{
  "model": "self-supervised audio encoder (BEST-RQ)",
  "win_length": 400,
  "learning_rate": 0.0017,
  "max_steps": 4500,
  "lr_schedule": "wsd",
  "decay_fraction": 0.4
}
Rows from expert 13 of block 9, named by matrix and row number. Rows with one number belong to one neuron. Each number is 128 + 32 x the weight over its row's rms, rounded and kept within 0 to 255. All counts start at 0. After the name is the row's rms in percent of the matrix's.
# up: expert up (model.blocks.9.mlp.up, 16x384x192), inputs 96-191
# down: expert down (model.blocks.9.mlp.down, 16x192x384, transposed), outputs 96-191
up.226 089 [115 134  54 140 126 124 139 140 128 121  83 133 121 128  98 112 131 133 126 133 146 126 173 170 118 141  97 131 139  95  92 114 163 138 183 189 217 100 144 114 130 126 122 174 105 125 148 171 120 154 192 172 133 124 131 148 126 106 164 129  82 117 155 128 203 123  93 124 103 167 119 124 118 134  64 108  64 137 110 170 118 180 137 132 153 111 159 156  99 136 120 192 107  74 141 150]
down.226 098 [ 90 115 105  83 131 146 142 146 155  86 152 157 110 101 141  90 119 108 125 149 167 105 105 161 124 151 138  85 134 110 145  70 104 113 121 106 163 153 121 189 130 105  70 144 119 151 138 128 136 116 137 147 142  87 170 107  60 128  80 175 153 169 187  95 105 158 144  55 125 151 188 102  64  71 121 144 133 105 129 105  89  36 167  54 138 114 165 145 153 130 110 129 114 128  33 150]
up.227 103 [ 99 190 120 117 133 112 124 129 179 188 181  52 132 128  89  72 152 154 171 102 148 169 156 128 139 161 136  65 177 127 163 130 128 142  73 126 142 136 112 150 134  80 154 185  98 134 104 108 110 107 135 214  86 130  78 167 185 145 124 149 137  65 141 165 130  84  68  99 136 124 150 162 115 140 118 188 109  67 129  95  93 122 106 118 180 113 136  91 157 134 204 184 130 142 100 163]
down.227 098 [154 141 116 127 110 125 160 113 161 152 104 105  85 193  57  98  84  28 118 119 146 146  74 124 208 191  88 159 135 157 152 173 132 113  96 112 180 105 139  78 144 160 102 160  80 158 127  81 127 161 124 100  90 118 114  89  85 112 153 159  91 122 125 124 133 119 130 168 187 108 195 136 159  97 161 165 190 134 130 131 104 198 118 196 134  87 156 107 138 123 128 101 113 129 174 138]
up.228 104 [ 79 100 149 153 194 140 193  78 128  87 118  48 110  96 147 119 132  67 136 129 103 154 138 112 101 152 160 150 189 141 141 143 175 129  85 137 137 130  78 158 178  82 181 154 126 141 131 117 106 174 137 168 145 122 133 123 184 117 153 118  63  72  52 135 126 167 156 118 138 142 146  91 142 131 137  99 176 156 146 134  85 135  86 159 128 142 179 103 159 185  68 112 134 136 110 165]
down.228 107 [180  99 128 130 140 150  68  92 175 193 184  93 180 138  92 149 103  67 140 140 124  75 121 111 131 146 175 147 214 128 165 120  81  95 109 148 124 154 132 150 117 131 140 171 152 122 117 156 109 134 134 162 189 162 128 145 114 116 130 182 147 109 144 104 123 113 130 136  98 158 151 237 140  75 103  93 116 114 152 151 123 128  84  91 132 101 153 103  92 139 101 121  63 115 181  85]
up.229 104 [ 89 146 122 196  89  88  78 100 100 173  94  94  92  55  96 135 121 112 142 130 187 150 152 113  98 155 101  96 120  97 117 110 164 119 116 137 135  82 132 183 186  91 138 105 179 142  96  70 151 131 113  78 126 106 130  50 101 169 159 102 179 140 170 160 187 126 144 100 132 145 174 133 141 160 149  88 149 161 190 108 134 118 156 231 172 151 143 142 152 145 112 156 107 140 169 120]
down.229 104 [173 114 105  94  83 172 100 115 144 123 153 137 130 122  53 144 105 125 146 118 156 150 162 139 179 117 139 144  97 115 145 167 119 128 118 112 121 147 173 118  66 145 156 128 217 135 118  95  80 162 115 120 123 148 140 139 100  64  36 123 152  63 199 189 127 120  94  32 156 111 171 131 145 164 156 131 137 142  82 171 110 173 126 128 108  97 138 167 122 176 148 134  78 120  71 135]
up.230 102 [152 164  93 164 153  99 124 140 115 113  84 155 175  99 158 184 173 112  90  94 140 109 133  73 101 130 122 122 102 150 150 176 156 133 107 123 165  86  55 119 108 139 121  93 100 186 108 135  96 123 101 161 132 111 104 159 162  99 161 131 158 151 165  94 112 144 182 102 126 152 103  48 182 156 161 107 102  91 134 149  68 100  62  42 122 138 112 159 135 145 115 135 121 180  88 103]
down.230 114 [125 154 105  85 153 151 110 165 133 119 120 147 104 121  86 172  98 154 104 117  67 148  85 134  87 141 128  80 143 129 167 104 127  98  94 137 113  72 151 182 157 145 148  86  71 140  81 123 149 151 190 152 129 135 116 138 150 137 132 164  37 169 159 116 148 168 174  76 100 100 130 180 104  93 145 187 122 164 151 155 115 120 181 165 132 110 120 213 113 137 105  90  85  93 135 145]
up.231 101 [156 103 120 139 125 204 111  71 120 118 178 114  87 101  95 125 136 122 184  96 129 134 149 113  61  93  85 127 119 123 130 148 119  95 110 149 167  89 156 118  73  60 182 128 127 155  58 122 113 168 166 116 155 138 132  72 158 110 105 110 196 157  95  49 155 143 149 158 128 143 175 166 133  98 137 172 109 175 140 151 101 129 122 129 120 103 167 172 145 166 116 197 102  66  83 126]
down.231 108 [118 121 110 182 132 148 114  91 140 143  50 177 157 120 126 155 146 139 163 122 116  54 129 132  95  95 143 170 116  67 140 191  97 185 111 153 202 154 185 110  63 130 136 131 165 114 143 101 117  90 146 134 154 147  56 118 183 134  93 173 111 134  93 129 129 154  64 184 171 110 125 101 139 170 138 131 116 172 103 144 115 135 155 170 166 175 171 146 117 118 112 180 149 138 136 128]
up.232 110 [137 149 118 135 120 130 102 114 114 172 144  95 113 118 182 138 101 123 161 188  79 102  68 139 104  71 120 124  91 111 113 165 110  90  99 116  82 208  98  87 156 124 114 137 150 124 111  95 119 146 141 174  79 109 129 124 150 133  89 116 104 148 127 149 161 102 164 144 123 218 108 168 136 109 106 127 168 174  88 163 127 115 146  89 161 185 120 110  91 177 137 193 132  91 130 176]
down.232 095 [127  44  99 162 103 109 114 106 182 148 123 180 138 176  84 169  87 189 114 122 146 128  77 156 165 137 119 110 100  70  87 177  57 165 150 117  76 154  94  97 109 156 168 105 123 123 154 136 169 106 140 155 118 136 129 156 150  72 126 196 115 156 114 140 160 132 118  76 109 132 116 113 144 119 159 200 130 118 150 209 146 149 114 133 122 115 119 116 137 109 139 130  79 144 132  93]
up.233 102 [147 128 135 125 110 120 101 141  94  72 161 128 126 193  99 136 100  86 189 128  57 127 136 142 180 156 132 137 116  81 191 144 189 129 103 146 135 105 109 129 121 128 154 153 121 136 139 119 100 146 121 154 121 117  67 126 120 152  95 181 109 123 140 144 136 117 111 131 110 127 185  87 136 139  96 135  46 124  87 128  73 116 144 133 122 118  80 132  95  83 164 171 140 123  69 120]
down.233 098 [195 148  99 187  99 137 130 124 124 130 129 102  83 112 140 174 106 104 103  82  69 113 108 112 117 123 174 148 137 143 117  77 146 130  82 164 166 106  89 131 126 121 139 158  63 164 134 104 149 154 178 140 136 159 131 100 162 134 176  95  93 112  95  84 133 107 127 224 122  46 129 163 111 126 142 156 101 120 154  98 169 123 107 164 127 135 117 120  54 129  96 116 105 107 146 138]
up.234 107 [146 118  81 145 118 136 121 173 138 134 133 156  89 172 150  90 130  79 161 126 183 109 142 106 135  79 151 112 110 108  79 105 141 169 170 102 159 115 114 144  74 130 140  87 123 138  82 154 146 109 121 123 148 155 157 162 109 116 118 164  96 152 123 147 196 188 120 132  88 164  89 143 119 146 116 102  78 155  81 109 157 111 149  56 136 121 132  76 132 122 158 124 143 166 123 117]
down.234 101 [109 126  97 141 141 119  78 115 165 120 133 150 117  91 134 129 163  85 124  90 100 123 110 123  75  87 124 119 128 139 117 138 125  87 167 139 108 145 116 108 112 140 151 147  75 133  79 142 129 123 162 119  63 137  76 122 150  96 120 149 117 206 141 175 170 115 151 161  73 104 150 149 113 108 113 113 130 108  83 181 187  74 177 127 145 139 108  74 176 117 167 160  96 175  93 150]
up.235 098 [188  48 139 143 113 106  79  96 146  58 152 137 164 157  94 188 123  83 108 134 130 183 118 142 187 126  88  92 105 129 130 129 182 126 183 171 171 153  89 149 176 139 147 132 143 109 121  84 139 167 161 170 102  58 123 179 156 114 108 129 142 119 137 114 141 129 109 115 144 121 101 188 121 184 140 122 160  92 154 115 116 177  97 172 140  66 122 128 151  90 116 238 160 116 184 126]
down.235 098 [168 105 127  91 120  92  82 104 115 147 111 119 143 198 124 141 145 164 124  82  93 107 120 133  96  98 141 107  95 120 115 142 148 181 136 145 157 167 158 138 146 118 150 196 172 148 124 155 136 122 156 132 115 132 175 148  96 128 105 144 203  51 130 140  66 136 169  86 111 147 110 188 129  99  80  58 125  99 203 100 134 112 140  97 125 163 168 179 125  44 182 142 133 146  94 181]
up.236 106 [ 80 135 120 123  51 145  76 119 141 145 161 147 135 153 157 138 155 112 139  80  88 139 137 145 141 146 156  80 124 110 149 111 203 148 117 146 213  95 109 113 141 148 169 167 139  82 121 127 114 139 159 153 135 174 193 109  97 153 100 100 142  73 168 144 106 114 142 131 145 126 126 164 127 132  58 178  72 136 116  81 114 149 167 244 166 114 126 164 126 153 140 116 108 183 129 142]
down.236 099 [172 137 158 109 166 110 112 110 119 107 106 185 124 188  54  55 108  60 185 158 126 139 121 151 146  59 119  80 108 144 159 133 101 124 106 105 146 134 118 117 146 136 152 113 116 159 145 125 129 219 157  99 123 166 113 124 176  93 109 167 155 105 170  73  97 129 164 127  60 148 134 121  68 107 105 154 122  86 147 154 115 101  88 145 225 104  70 101 130 118 124  91  92  80 120 109]
up.237 108 [ 68  81  93 157  88 102 100  78 173  84 148 125 150 116 122 106 178  81 101 138 109  93 124 111 201 123 206 115 104 152 176 139 126 123 110 118 150  92 114 126 166 110 111 104 184  83  97 130 167 137  83 144  58 132 120 201 102 127 174 173 116  78 167 177 131  68 219 115 109 182 173 134  87 115 143 145 195  58 161 101 150 139 107 138 147 127 154 206 119 119 117 137  91 152 197 184]
down.237 106 [118 150 132 139 124 163 169  81 121 109 162 125 107 137 103 142  66  50 103 184 187  91 149 156 156 138 144 152 126  96 200 115 108 112  95 165 195 132  89 101  64  92 127  84 174 145 145  83 136 118 130 134 128 147 165 134  83 121 105 113 136 134 134 142 141 112 136  90 120 168  80 132 121 144  93 123 135 129  85  86 128 118 122  77 130 104 163 132 158  59 124 151  90 118 128 103]
up.238 092 [ 69 174  98 122 132 112 162 119 134 123 153 130 102 103 102 129 122 112 175  98 147  97  76 112 132  73 130 111 136 171 163 137 158 130  66 129 134 148 101 121 114 128 124 114 121 136 175 130  98 142 139 121 137 126  92  97 112 111 179  85 162 108 144 102  82 128 111 117 255 151 146 140 152 186 131  76 132  91 129 144 107 100  60  84 150 160 147 107 127 131 167 173 119 133  51 122]
down.238 092 [120 112 155 126 129 161  91 154 224 159 110 119 113  85 109 117 160 119  93  77 135 145 103 122 159 129 151 104 176  93  95 194 149  64 114 200 121 138  82 128 100 147 134 123 127 201 183  87 107 156 163 153 143 110 170 100  82 148  86 157  67  98 155 131 118 158 168 161 129 158 175 145  73 119 121  85 152 147 137 110 107 174 171 161  73 140 120 106 186 111  94 123  99 145 191 158]
up.239 110 [103  95 117 180  78 177 123 120 173  77 169  75 178 120 135  95 103 103 121 139 214  97 102  85 166 186 159  82 120 114 118 195 157  77  64 104 116  88  99 173 106  99 112 137 196 142 111 146  34 130 140 160 108  83 107 144 127 175 105 130 110 102 130  77 157 111 127 155 125 130 130 159 149 198 138 146 150 183 157  52 117 119 139 144  61 127 168 104 148 145 105 152 145 110 175 123]
down.239 111 [130 147 140 126  97 108 170 120 137 121 124 108 128  79 172 110 101 122  78 114 120 154 110 171  85 116 105  99  94 134 153 131 127 182 103 110  86 135 240 124 150 141 102 185 152 166 131 103  75 113 172  73  92  92 151  87 153 139 179 112 121 156  63 169 117 113 115 206  95 153 167 135 119 137 113  98 102 155 142 164 124 131 146 129 116 135 124 138  68 123 150 169 109 162  71 112]
up.240 105 [ 89  93  79 147 138 220 100 134 185 117 118 131 120 156 178 161 135  81 214  94 141  73 130 114 103 197 147 122  94  98  92 157 135 130 152 102 102  86 114 131  93 101 128 174 144 127 151 114 167 117 158 154  90 127 121 135 140 134  81  99 161 149 170  85 137 156 149 137 118 190 123 160  92 124 123 133 123 138 145 114 123  86 104 150  66 105 129 118  68 130  20  80 141 141 137 152]
down.240 101 [141 122 116  78 121 121  90  89  95 161 160  84 108  91 108  86 147 108 144 178 104 166 125 180  79  96 137 110 144 120  91 136  78 168 167 100  96  93 150 125 103 156 139  58 152 134 157 131 160 102 163 128  66 175 126 154 168  86 146  76 143  68 162 109 180 151 146 117  79 103 124 115 163 130 125  87 108 100 140 165 144 162  99 122 144 146 169 169 171 150 104 195 106 144 160 115]
up.241 109 [164 159  82 155  56 199 175  65 126 168 127  59 150 145 110 215 115 107 134 119 128 157 137 142 120 145 109 134 177 133 148  98 115 165  95 141 163 180 110 137  80 174  66 110 129 115 153 111  99 153  87  69 143 104  68 145 124  52 115  91  93 119 165 114 155 122 184 134 174 144 166 117 161 133 165 132 108 128 106 127 148 144 116 170 107 144 109 143 115 132 128 107  95 138 114 179]
down.241 113 [117  62 166 135 107 123 114  83 143 170 163 100 171 140 132 142 135 122 141 154 129 106 144 116 107 119 119 189 221 222 161 190 170 108  68 132 113 127  71 116 131 117 169 146 108 120 160 125  58  95 135  86 125 153 133 113 135 118 131 144 140 137 159  78  42  83 132 163  64 169 154 101 145 101 157 146 141  92  88 130 124 100 122 113 115 142 123  98 182 107 146 107 141 137 132 125]
up.242 102 [108 100 116 169 114 135 151  62 115  85 127 112 104 155 111  87 172 111 103 187 117 128  95 110 146 153 185 144 152 140 140 145 154 133 125 153 143 126 131 144 140 155 129 120 140 116  91 144 129 145 185 160 146 136 130 144 165 124  89  93  96 114  94 126 161 146 112  87 163 161  59 127 165 130 125 201 106 172 122  84 108 157 132 152 118 101 136  93 152 119 191 140 113 147  73 179]
down.242 100 [134 175 113 151 113 101 129  93 105 123 111 119 163 113 134 117 185 112 162 127 153  45 100 100 118  75 120 122 112 107 141 129  68 103 152 104 161 123 131  81 156 172 104 126 134 161 151 105 168 108 113  94 111 115 101  68 151  91 144 118 127 176 157 149 126 139 123 111 115 129  82  86 116 123 101 117  31  83 159  88 134 132 130 133 180 194 117 129 180 105 132  77 128 194 134 141]
up.243 098 [164 144  93 143 129 123 189 135 129 170 128 111 138 143 211 128 182 113 155 127 101 115 151 141  76 169 129 104 145  71 159 140 105 137 139  91 122 151  74 122 113  65 148 146 125 126 154 144  97 171 108 122 125 148 143 136  98 105 151 196 128 136 113 102 116 110 143 114  99 159  53 160 107 150  81 101  68 176 171 210 134 119 151 144 118  93 197 170 113 135 132 223 154  86 112 133]
down.243 099 [150 146  63 112 142 105 128 191 132 171 173 138  88 127 137 147 161  97  84 132  76 108 124 130 122 127 141 151 140 147 143 124 143 156  82 154 112 107  79  91 122 123 180 144 146  92  69 111 217 137  97 168 106 102 119 189 136 141 119 113 127 137 130 120  85  90 209 111 138 157 170 159 130 141  70 163 132 111 121 100  96 123 135 118 150 162 124 113 113 152 108 100 164 151  82  57]
up.244 092 [130 135 106 125 147 137 118  92 153 125 114 141 106 124 105 105 137 108 164  80  64 138  94 112 136 147 118 151 150 146 162 156 120 144 163  84 145 129 150 153  37 139  82 125 154 141 152  71 115 113  78 132 120 142  92 141 138 119  87 133 115  95 113  71 113 114 138  98 150  64 101 136 157 133 179 116 132  95 154 139 125 110 168 109 177 173 115  83 128 166  73 105 107 143 129 139]
down.244 101 [115 148  87 155 133 135 145 128  98 143  81 123 144 160 167 174 128 151 112  98 130 149 139  96  94 116 128 153 144 125 103 154  90 184 132 174 144 109 162  83 101 129  78 115 141 116 103 196 108  86 137  83 117 163 126  91 142 157  85 140 110 137 137 150 127 189  96 169 152  70 135 145 155 126 164 115 163 135 146 147 156 188  80 162  79 159 102 121 172 156 126  91 141 185 178 102]
up.245 088 [194 206 111 147 166 134 142 172 158 158 112 132  60 135  93 140 118 105 154  95 109 121 150 154 145 139 113 140 119 166 114 198 174 111 143 172 111 184 180 161  73  95 150 109 106 125  98 155 120 158 148 170 114 120  64 117 181  92 117 103  95  92 138  90 102  83  75  81 111 114 133 169 142 125 122 130 116 110 121 132 122 119 133 158 120 140 124  96 110 127 137 125 180 159 186 152]
down.245 094 [120 153 112 184 111 134 131  94 164 125 123  99 150 125 121  92 118 131  77 105 146  62  88 117 130 120 135  96 183 143 101 151  96 153 132  86  93 158 152 109  92 126  83  72 141  77 156 222 139  82 135  88 127 144 108  93  84 133 104 144 152 119  88 107 127  91 131 122  96 140 156 141 118  59 121  78 166 102 178 177 136 112 164 136 161 124 106  99 108 115 117 151 134 135 144 104]
up.246 094 [149 173 127 136 186 124 112  92  77 162 103 122 135  86 198 125 150 135 105 136 110 100  87 126 128 138 127 194 101  83 129 138 132 121 112 173  95 161 145  46 148 129 112 151 106  88 109 178 146 138  90 131 138  66 101 122 102 170 174  44 118 166  98   9 184 169  94 141 182 166 125 124 143 146 154 110 157 141 127 130 152 123 145 177  97 141 110 131 125 155 135 114 161  75 146 165]
down.246 096 [ 94 118  79 136 123 107  97 162 159 105 100 116 143  31 172 146 136 171 117  30 129  86  98 122 187 126 121  84  79 160 104  99 106 125  84 146 172  91  85  98 168  82 130 152 141 149 140 143  92 130 180 157 150 132  47 130 133 133 128   6 137 106 112 121 140  94 125 118 136 129 121 200 113  54 125 106 149 165 145 111 130 148 137 119 146 185 110 106 115  99 133 108 146 136  96 106]
up.247 115 [149 121 163 153 157 140 121 131 142  32 144  94  68 119 109 136 172 130 112 141 133 128 108 134 190 142 139  57  79  84 138 106 155 142  66 119 129 154 131 135 144 178 173 129 139 125 140 166 122 130 169 135 162 172 178 151 127 167 103 138 102  94 161 139 112 135 149  68 140  60 110 118 107 129 195  76 153 117 154 173  97 169  90 171 144 109 117 151 135 112 149 134  98 166 107 200]
down.247 097 [128 108 123 113 124 120 143 103 102 115 108 188  57 148 164 138 121 112 169  91 165 143  66 120 110 141 177 127  64 150 131 100 134 121 149 167  89 147 134 132 116 130 127  85 127  76  92  73 110 133 144 135 120 118  92 152 116 107  93 122  96  57 133 137 154 112 149 118 139  67 140 110 139 164 155 145 167 155 153 142  97  81 198 111 150 122  78 120 147 121 118 127 104 205 139  88]
up.248 099 [101 103 130  84 168 193 116 138 153 125 125 141 174 171 125 123 159 100 137  80 191 118 143  54 131 165 173 139 128 169 134 122  66 154 149  70 206 153 150 113 160 112 116 143 167 146 177 100 155 116  95 203 126 122 139 101 165  74 138 149  73 160 152 165 100 235  56 114 149  70 163 128 111 153  90 144 152 146 155 106  94 144 155  93 130 138  98 137 134 112 140 101 109 141 144  99]
down.248 086 [178 113  55 142 193 152  95 134 144 127 155 152 115  94 174 181 104 124 181 136  92 125 139 172 120 183  74 214 163 118  73 103 165  50 101 148 113 167 152 122  63  80 137 136 136 120 137 154 161 117 137 131 169 135 153 120 160 104 122 169 173 173 182 130 163 143 130 162 159 162 166 178 155 113  92 167 138  79 156 144 162 114  89 103 116 160 177 146 108 134 148 113 113 112 140 109]
up.249 103 [121  74 140 115 129 128 121 104 164 191 162  86 152 125  94 112 141 149 163  94 176 125 125 130 125 119 122 133 148 102 132  60 127  50 170 111  77 154 125  94 146 143 123  88 149 146 197 115 150 104 153  62 115 155 135 123 149  99 153  80 128 107 147 155 116 176  94  79 204  88 113 192 158  82 137 115 149 190  91  80  83  77 181 194 141 136 151 101 127 108 158 145  94 148  89 109]
down.249 109 [162 141 142 148 125 131 104 136 150 132 119 175  90  67 137  61 187 142 163  93 174  96 165  86 135 132  88 131 105 114 166 123 110  89 158 121 130 105 157 148 103  78 153 104 209 188 181 116 177 146 118 152 141  90 124 142 112 164  94 144 162 109 153  92 144 148 153 160 119 144 111  83 155 116 119 197 115  93 121 125  70 188 165 117 145 147 134 123 112 109  79 152  79 151  79 110]
up.250 104 [125  74 126 121 104  77 181 151 133  78 131 127  91 147 136 134 143  38  99 153 148 174 139  92 131 107 173 126  97 111 120 122 113 118  95 205 159 141 114 120 118 155 148 152 113 118 153 128 135 106 165 103 120 142  79 149 111 109 110  98 109  89 175 140 137 123 151 106 107 150  88 101 148 107 149 162 105 120 127  29 131 158 171 229 215 115  94 118  88 120 128 174 136 132  97 129]
down.250 099 [146 140  74 172 159 118 111 178 176 144 155 110 100  95 139 115 138 131 109 101 175 117 129 139 135 114 186 177 204  99 140 110 135 154 159 116 157 155  80 182 147 137 153 172 146 148 142 188 140 107 161  82 119  79 111 131 170 129 137 144 125 163 118 150 161 113  76 182 128  91 155 120  87 146 128 106 107 118 144 174 126 102  87 142 170 142  43 105 164 146 113 116 138  92  44 107]
up.251 099 [ 79 111 162 184 174 110 113 143 141  35  98 129 152 157 101  83 197 152 152  81  81 119 221 102 123 127 134 104 123 144 128 179 112 138 106 116 215 118 155 143 171 124 123 140 120 122 111 101 145  93 141 109 166 121 139 125 158 132 172 173 123 119 142 125 102 141 143 137 128 115  98 118  96 115 125  81 149  98 145 109 159  76 173 152 147 139  97 205 124  90 139 114 163  91 142 117]
down.251 102 [108 116 177  92 105 107  93 141 179 178 108 110 168 159 178 158 159 111 156 158 116 161  80  77 133 115 126 123 126 130 130  95 118 129 174  91 151 157 132  88 138 140 130  96 129 176 109 139 125  73 104 148 129 175 155  87 141 165 111 154  83 136 110 101 104 152 174 165  67 139 132 124  23 138 165 113  69 108 153 147 152 145 105 130 109 149  83 113  98 113 120 126 150  96  58 135]
up.252 103 [233  70 151 150  86 127  92 148 163 136 131 145  90 153 109 115  97 129 122 100 138  87 172 127 134 131 172 157  97 134 115 143  68  55 109 132 108 115 165  98 183  71 137 108 129  87 119 137 178 114 146 141  68 138 125 103  84 162  82  86  81 129  96  96 110 179 127  94 127 142 148 137 120 160 104 147 121 132 184  97 128 184  92 135 126 120 152 143  98 189 147 106 126 114 142  96]
down.252 107 [ 56 186 186 123 179 177 122 121  66 116  87 210 128 115 138 150  13 113 106  91  94 163 155 139  76 134 105 149 142 116 122 144 157 114  74 138 140 135 155 150 146 119  97 139 110  97  64 137  94 134 126 140 110 137  69 124 115  72 118  97 107 112 100 134 131 157 173 129  85 102 195 146  86  95 119 151 145 124 161 124 108 153 145 127 156 120 150 160 130 156  97 135 139  86 144 194]
up.253 107 [130 122 172 123 120 116 103 115 188 109 101 193  92 108 170 108  96 116  77 109 143  92 117 190 142 151 105 144 132 149 154 109 167 127 139  70  27 152 121  94 182 142 121 151 135 123 165 144 113 172 105 172  77  95 107 149 129 100 155 140 145 129 113 169 137 125 105 118  97 168  68  77 116 104 187  94 124  70 116 143  81 120 160 158 102 184 127 131 119 153 126 123 107 184 154 113]
down.253 111 [107 164 138 111 106 152 169 133 135  95 193 157 135 117 122  82 189 139 125 152 186 100 112 133 125 126  97 168  93 167 182 132  83 114 107 188  63 140 120 123 159 128 180  93 123  94 119  91 180 110 151  54 118 149 117 174 168  77 114 162  73 101 112  94 117 116  93 198  66 148  96 156 131 119 125 109 121 151 154 107 140 166 146  90 115 159 174 122 179  56 183 141 111 137 174 152]
up.254 110 [ 99 118 101 135 120 114 125 135 135 151 133  75  68 139 105 174 126 108 132 218 119  63 128  96 110 114 130 155 110 156 161 172 150 127 137 107 130 126 137  88 128 143 114 110 177  68 161 132 113 142 154 110 117 146 152 129 100 118 126  98  86 120 174 106 164 141  96 128 124 122 133 165 103 115 116  52 116 170 104 165  58 207 138  67 130 125 148  81 112 141 111  78  92 125 156 152]
down.254 096 [ 95 190 146 132  66 156 109 176  62 130 173 122 106 102 138 149 145  77 148 159 136 123 155 116 119 186 149 121 152 122 130 156 172  78 147  93 136 147 194  99 196 142 139 174 147  71 132 119 132 140 125 196  89 114  94 167 161  59  83 178 160 116 159 176 107 124 104 140 147 100  74 113 111 148 148  95  95 118 122 131 119 117 110 138 112  99 142  81 126 181 122  90 103 123 122 118]
up.255 090 [ 81 111 140 136 131 120  48 113  89 156  73 118 178  87  82 180 142 120 118  37 117 156 133 122  86 102 140 119 137 135 160 108 163 104 144 140 127  64 164  94 162 151  95 163 209  96 146 146  36 114 129 176 112 166 103 124 136 110 108 150 101 148  93 149  91 140 124 177 103  97  64 156  65 126 127 103 151 107  92 163 114 132 167  51  78  93 170 110 140 141  59  95  89  61 124 116]
down.255 082 [173 142 125 173 163 135 142 137 103 151 154  99  64 168 154 127 164 148 144 156 154 170 114 121 134 131  68 111  82  83 119 122 128 112  71 103 121  82 133 160 113 119 145 135  98  85 105 122  96 141 120 136 100  53 177 138 136 141  92 108 132  72 138 108 103 100 111 190 120 167 140  72 101 134 129 149 152 147  71 188 215  71 137 161 100  99 154 121 134 178 198  83 169 142 118 163]
up.256 110 [125  92 114  89  93 108 141 149 141 107  84 138 140 120 142 126 171 148 131 106 186 176 137 154 131 132 166 133  92 123 116  70  83 120 143 138 132 109 164 139 157 103  62 136 129 182 111 146 141 114  99 141 141 173 129 143  82 103 154 105 101 117 139  50 159 182  88 106 135 104 145 134 192 137 137  63 131 115 135 123  94 191  90 135 153 111 196  95 105  73 169 119  93 152 133 134]
down.256 110 [ 82 102  98 126 129 139 128  90 142 144 136 107 145 138 202 162 175 146 142  89 167 133  63 114 178 133 112 119 104  92 147 128 129 143 151 149 128 135 119 121 157 102 184 128 146  64 106 113 161 134 145  75 142 148 111 150 143  95  86  76 114 114 144  63  57 120 177 144  92  59  98 117 142 110  84 111 126 161 186 114 206 164 115 104 152  79  97 159 138 109 111 182 139 140 169 120]
up.257 106 [138 161 113 146  97 143 148 107 117 112 162 172 115 151  55  92 137 134 135 154 105 117 170 140 135 156 119  83 128 116 149  60 119 167 132 138 114 136 162 112 141 135  13 123 120 161  94 165 132  65 134 120 117 156 175 103 132 148 164 207 127 135 151 151 139 124 130 100 211 120 128 110 179 139 127  94 112 117 100 147  91 131 121 171 222 141 123  89 156 110 210  88 119 158 157 110]
down.257 112 [ 77 141 148 152 154 121  96 141 143 160 115 101 117 156 114 140 108 158 113 150 137 142 173 180 128 111 190 132  58 129  76 124 150  59 107  93 119 100  92 145 118  65 155 139 124 129 171  54 125  99 131 132 172 137  90 108 139 159 138 159 142 109  53 194 104 161 134 170 112 144 151  70 177 158 103  58 118 138 162  91 103  90 142 142 110 152 104 130 127 163 153  87 128 158 128 115]
up.258 094 [111 124 127 116 160 119 162 157 121 123 162 185 132  89  87  82 105 155 129 145 141 108 175 154 125 138 126 157 151 144  80 142 118 133  89 140 159 170 223 142 155  90 121 122 111 132 150 160 116 147 161 152 162 148 172 105 142 148 208 160 151 161 117 129 143 125 166 153 124  84 139 137 122 150 131  90 165 166 119 120 145 169 167 129  79  59 151 136 154 140 118 154 196 155 145 136]
down.258 093 [ 46 164 109 147 143 157 140 165 118  87 147 160 141 129  88 118 167 168 160 158 103 110 124 102 135 139  93  75 122 122 129 120 111 118  98 162 121 115 148  65  54 113 134 188  66 146 127 163 181 193 182  87 138 110 145 113 131  96 144  80  54 152 153  75 122 157 131 145 163 130 122 137 115  92 155 112 143 166 101 127 160 158 104 174  97 127 108 125 119 126 103 118 176 112 153 110]
up.259 106 [184 142 137 144 102 151 170 112 138 115 104 149 160  71 132  64 143 143  87 115 143 177 157  91 169 161  96 112 147 171  89 106 100  92 184 118  75  70 111 103  94 143 143 156 124 130 105 196  49 146 151 119  84 168 117 124 183 169 124 192 104 125  85 109 111  97 123 110  94 188  58 113 132 132 118 108 169 108 163 131  96  87 135 121 112 122 121 101 122 127 157  92  90 120 193 102]
down.259 096 [113 153 188  77  66 148 139 154 123 121 154 166 144 160 133  95 181 145 151 169 125 140 106 111 144 152  86 105 149  82 130  91 112 134 113 100 179 151 127 161  57 122 130 136 121  88 135 110 204 132 151 164 118 134 149 115 165 117 125  90 103  85 120 112  72 144 148 136  57 107 104 140 108 167 190  98 179  80  81 105 115 102 172 153 126 102 149 209 149 128  99 143 187 158 103 129]
up.260 102 [122 107 107 145  95  94 138 138 128 154 137 112 106 179  76 100 137 118 120 162 208 132 122 172 140 131  90 103 139  72 125 133 129 149 154 168 185 107 108 131 148 136 144 180  98  78  60  91 114 134 157  97 154 138 156 148 167 104 116  74 156 172 112 188 181  88 144 102 168 140 139 182 164 148 101 185 101 119 150 120 112 197 112 137  84 183 122 159 162 121  91  91 116  94 162 122]
down.260 101 [188 103  79 151 116 149 143 138 161 123 113 133 150 120 123  90 147  97  81 114 134 129 161 109  84  53 125 101 150 150 142 109 108 131 106 125 189 162 114 121 153 152 167 166 195 157 111  97 180 130  93  88 105 135 152 122 132 153 126  91 140 223 146  80 127  59 127  48 113 188 126 116 112 115  58 103 112 135  86 167 128 110 200 135 134  86 140 160 153 130 170 119 103 106 107 140]
up.261 095 [161 126 109 146 105 138 151 167 129 197 154  80 185 133  94  88  86 144 219 115 115 175 119 171 122 111 138 166 105 121 142 137 134  74  77 147 137 180 167 158 176 123 100 146 128 136 140 124  68 137 114 106 122 127 106 101 134 182 199 100  53  88 150 102 162 170 159 145 124 134  69  90 128 133  95 154 102 153 181  82 111 151 153 101 119 137 128  93 120 192 131 154 108  96  96 135]
down.261 093 [126  44 169 136 136  77  76 107  99 122 114  83 109 161 120 122  61 155  90  98 149 161 145 114 139 160 134 143 154 128 124  60 156 138 112  95 131 148 158 132 157 151 125 156 183 138  82 133 104 104 109 134 146 112  95 109 149 146 180 136  90 153 128 123 172 122 175 108 116 121 106  36 108 120 151 114 126 143 156  98 162 159 147 112 118 156 177 135 147 149 118 156 186 132 153 100]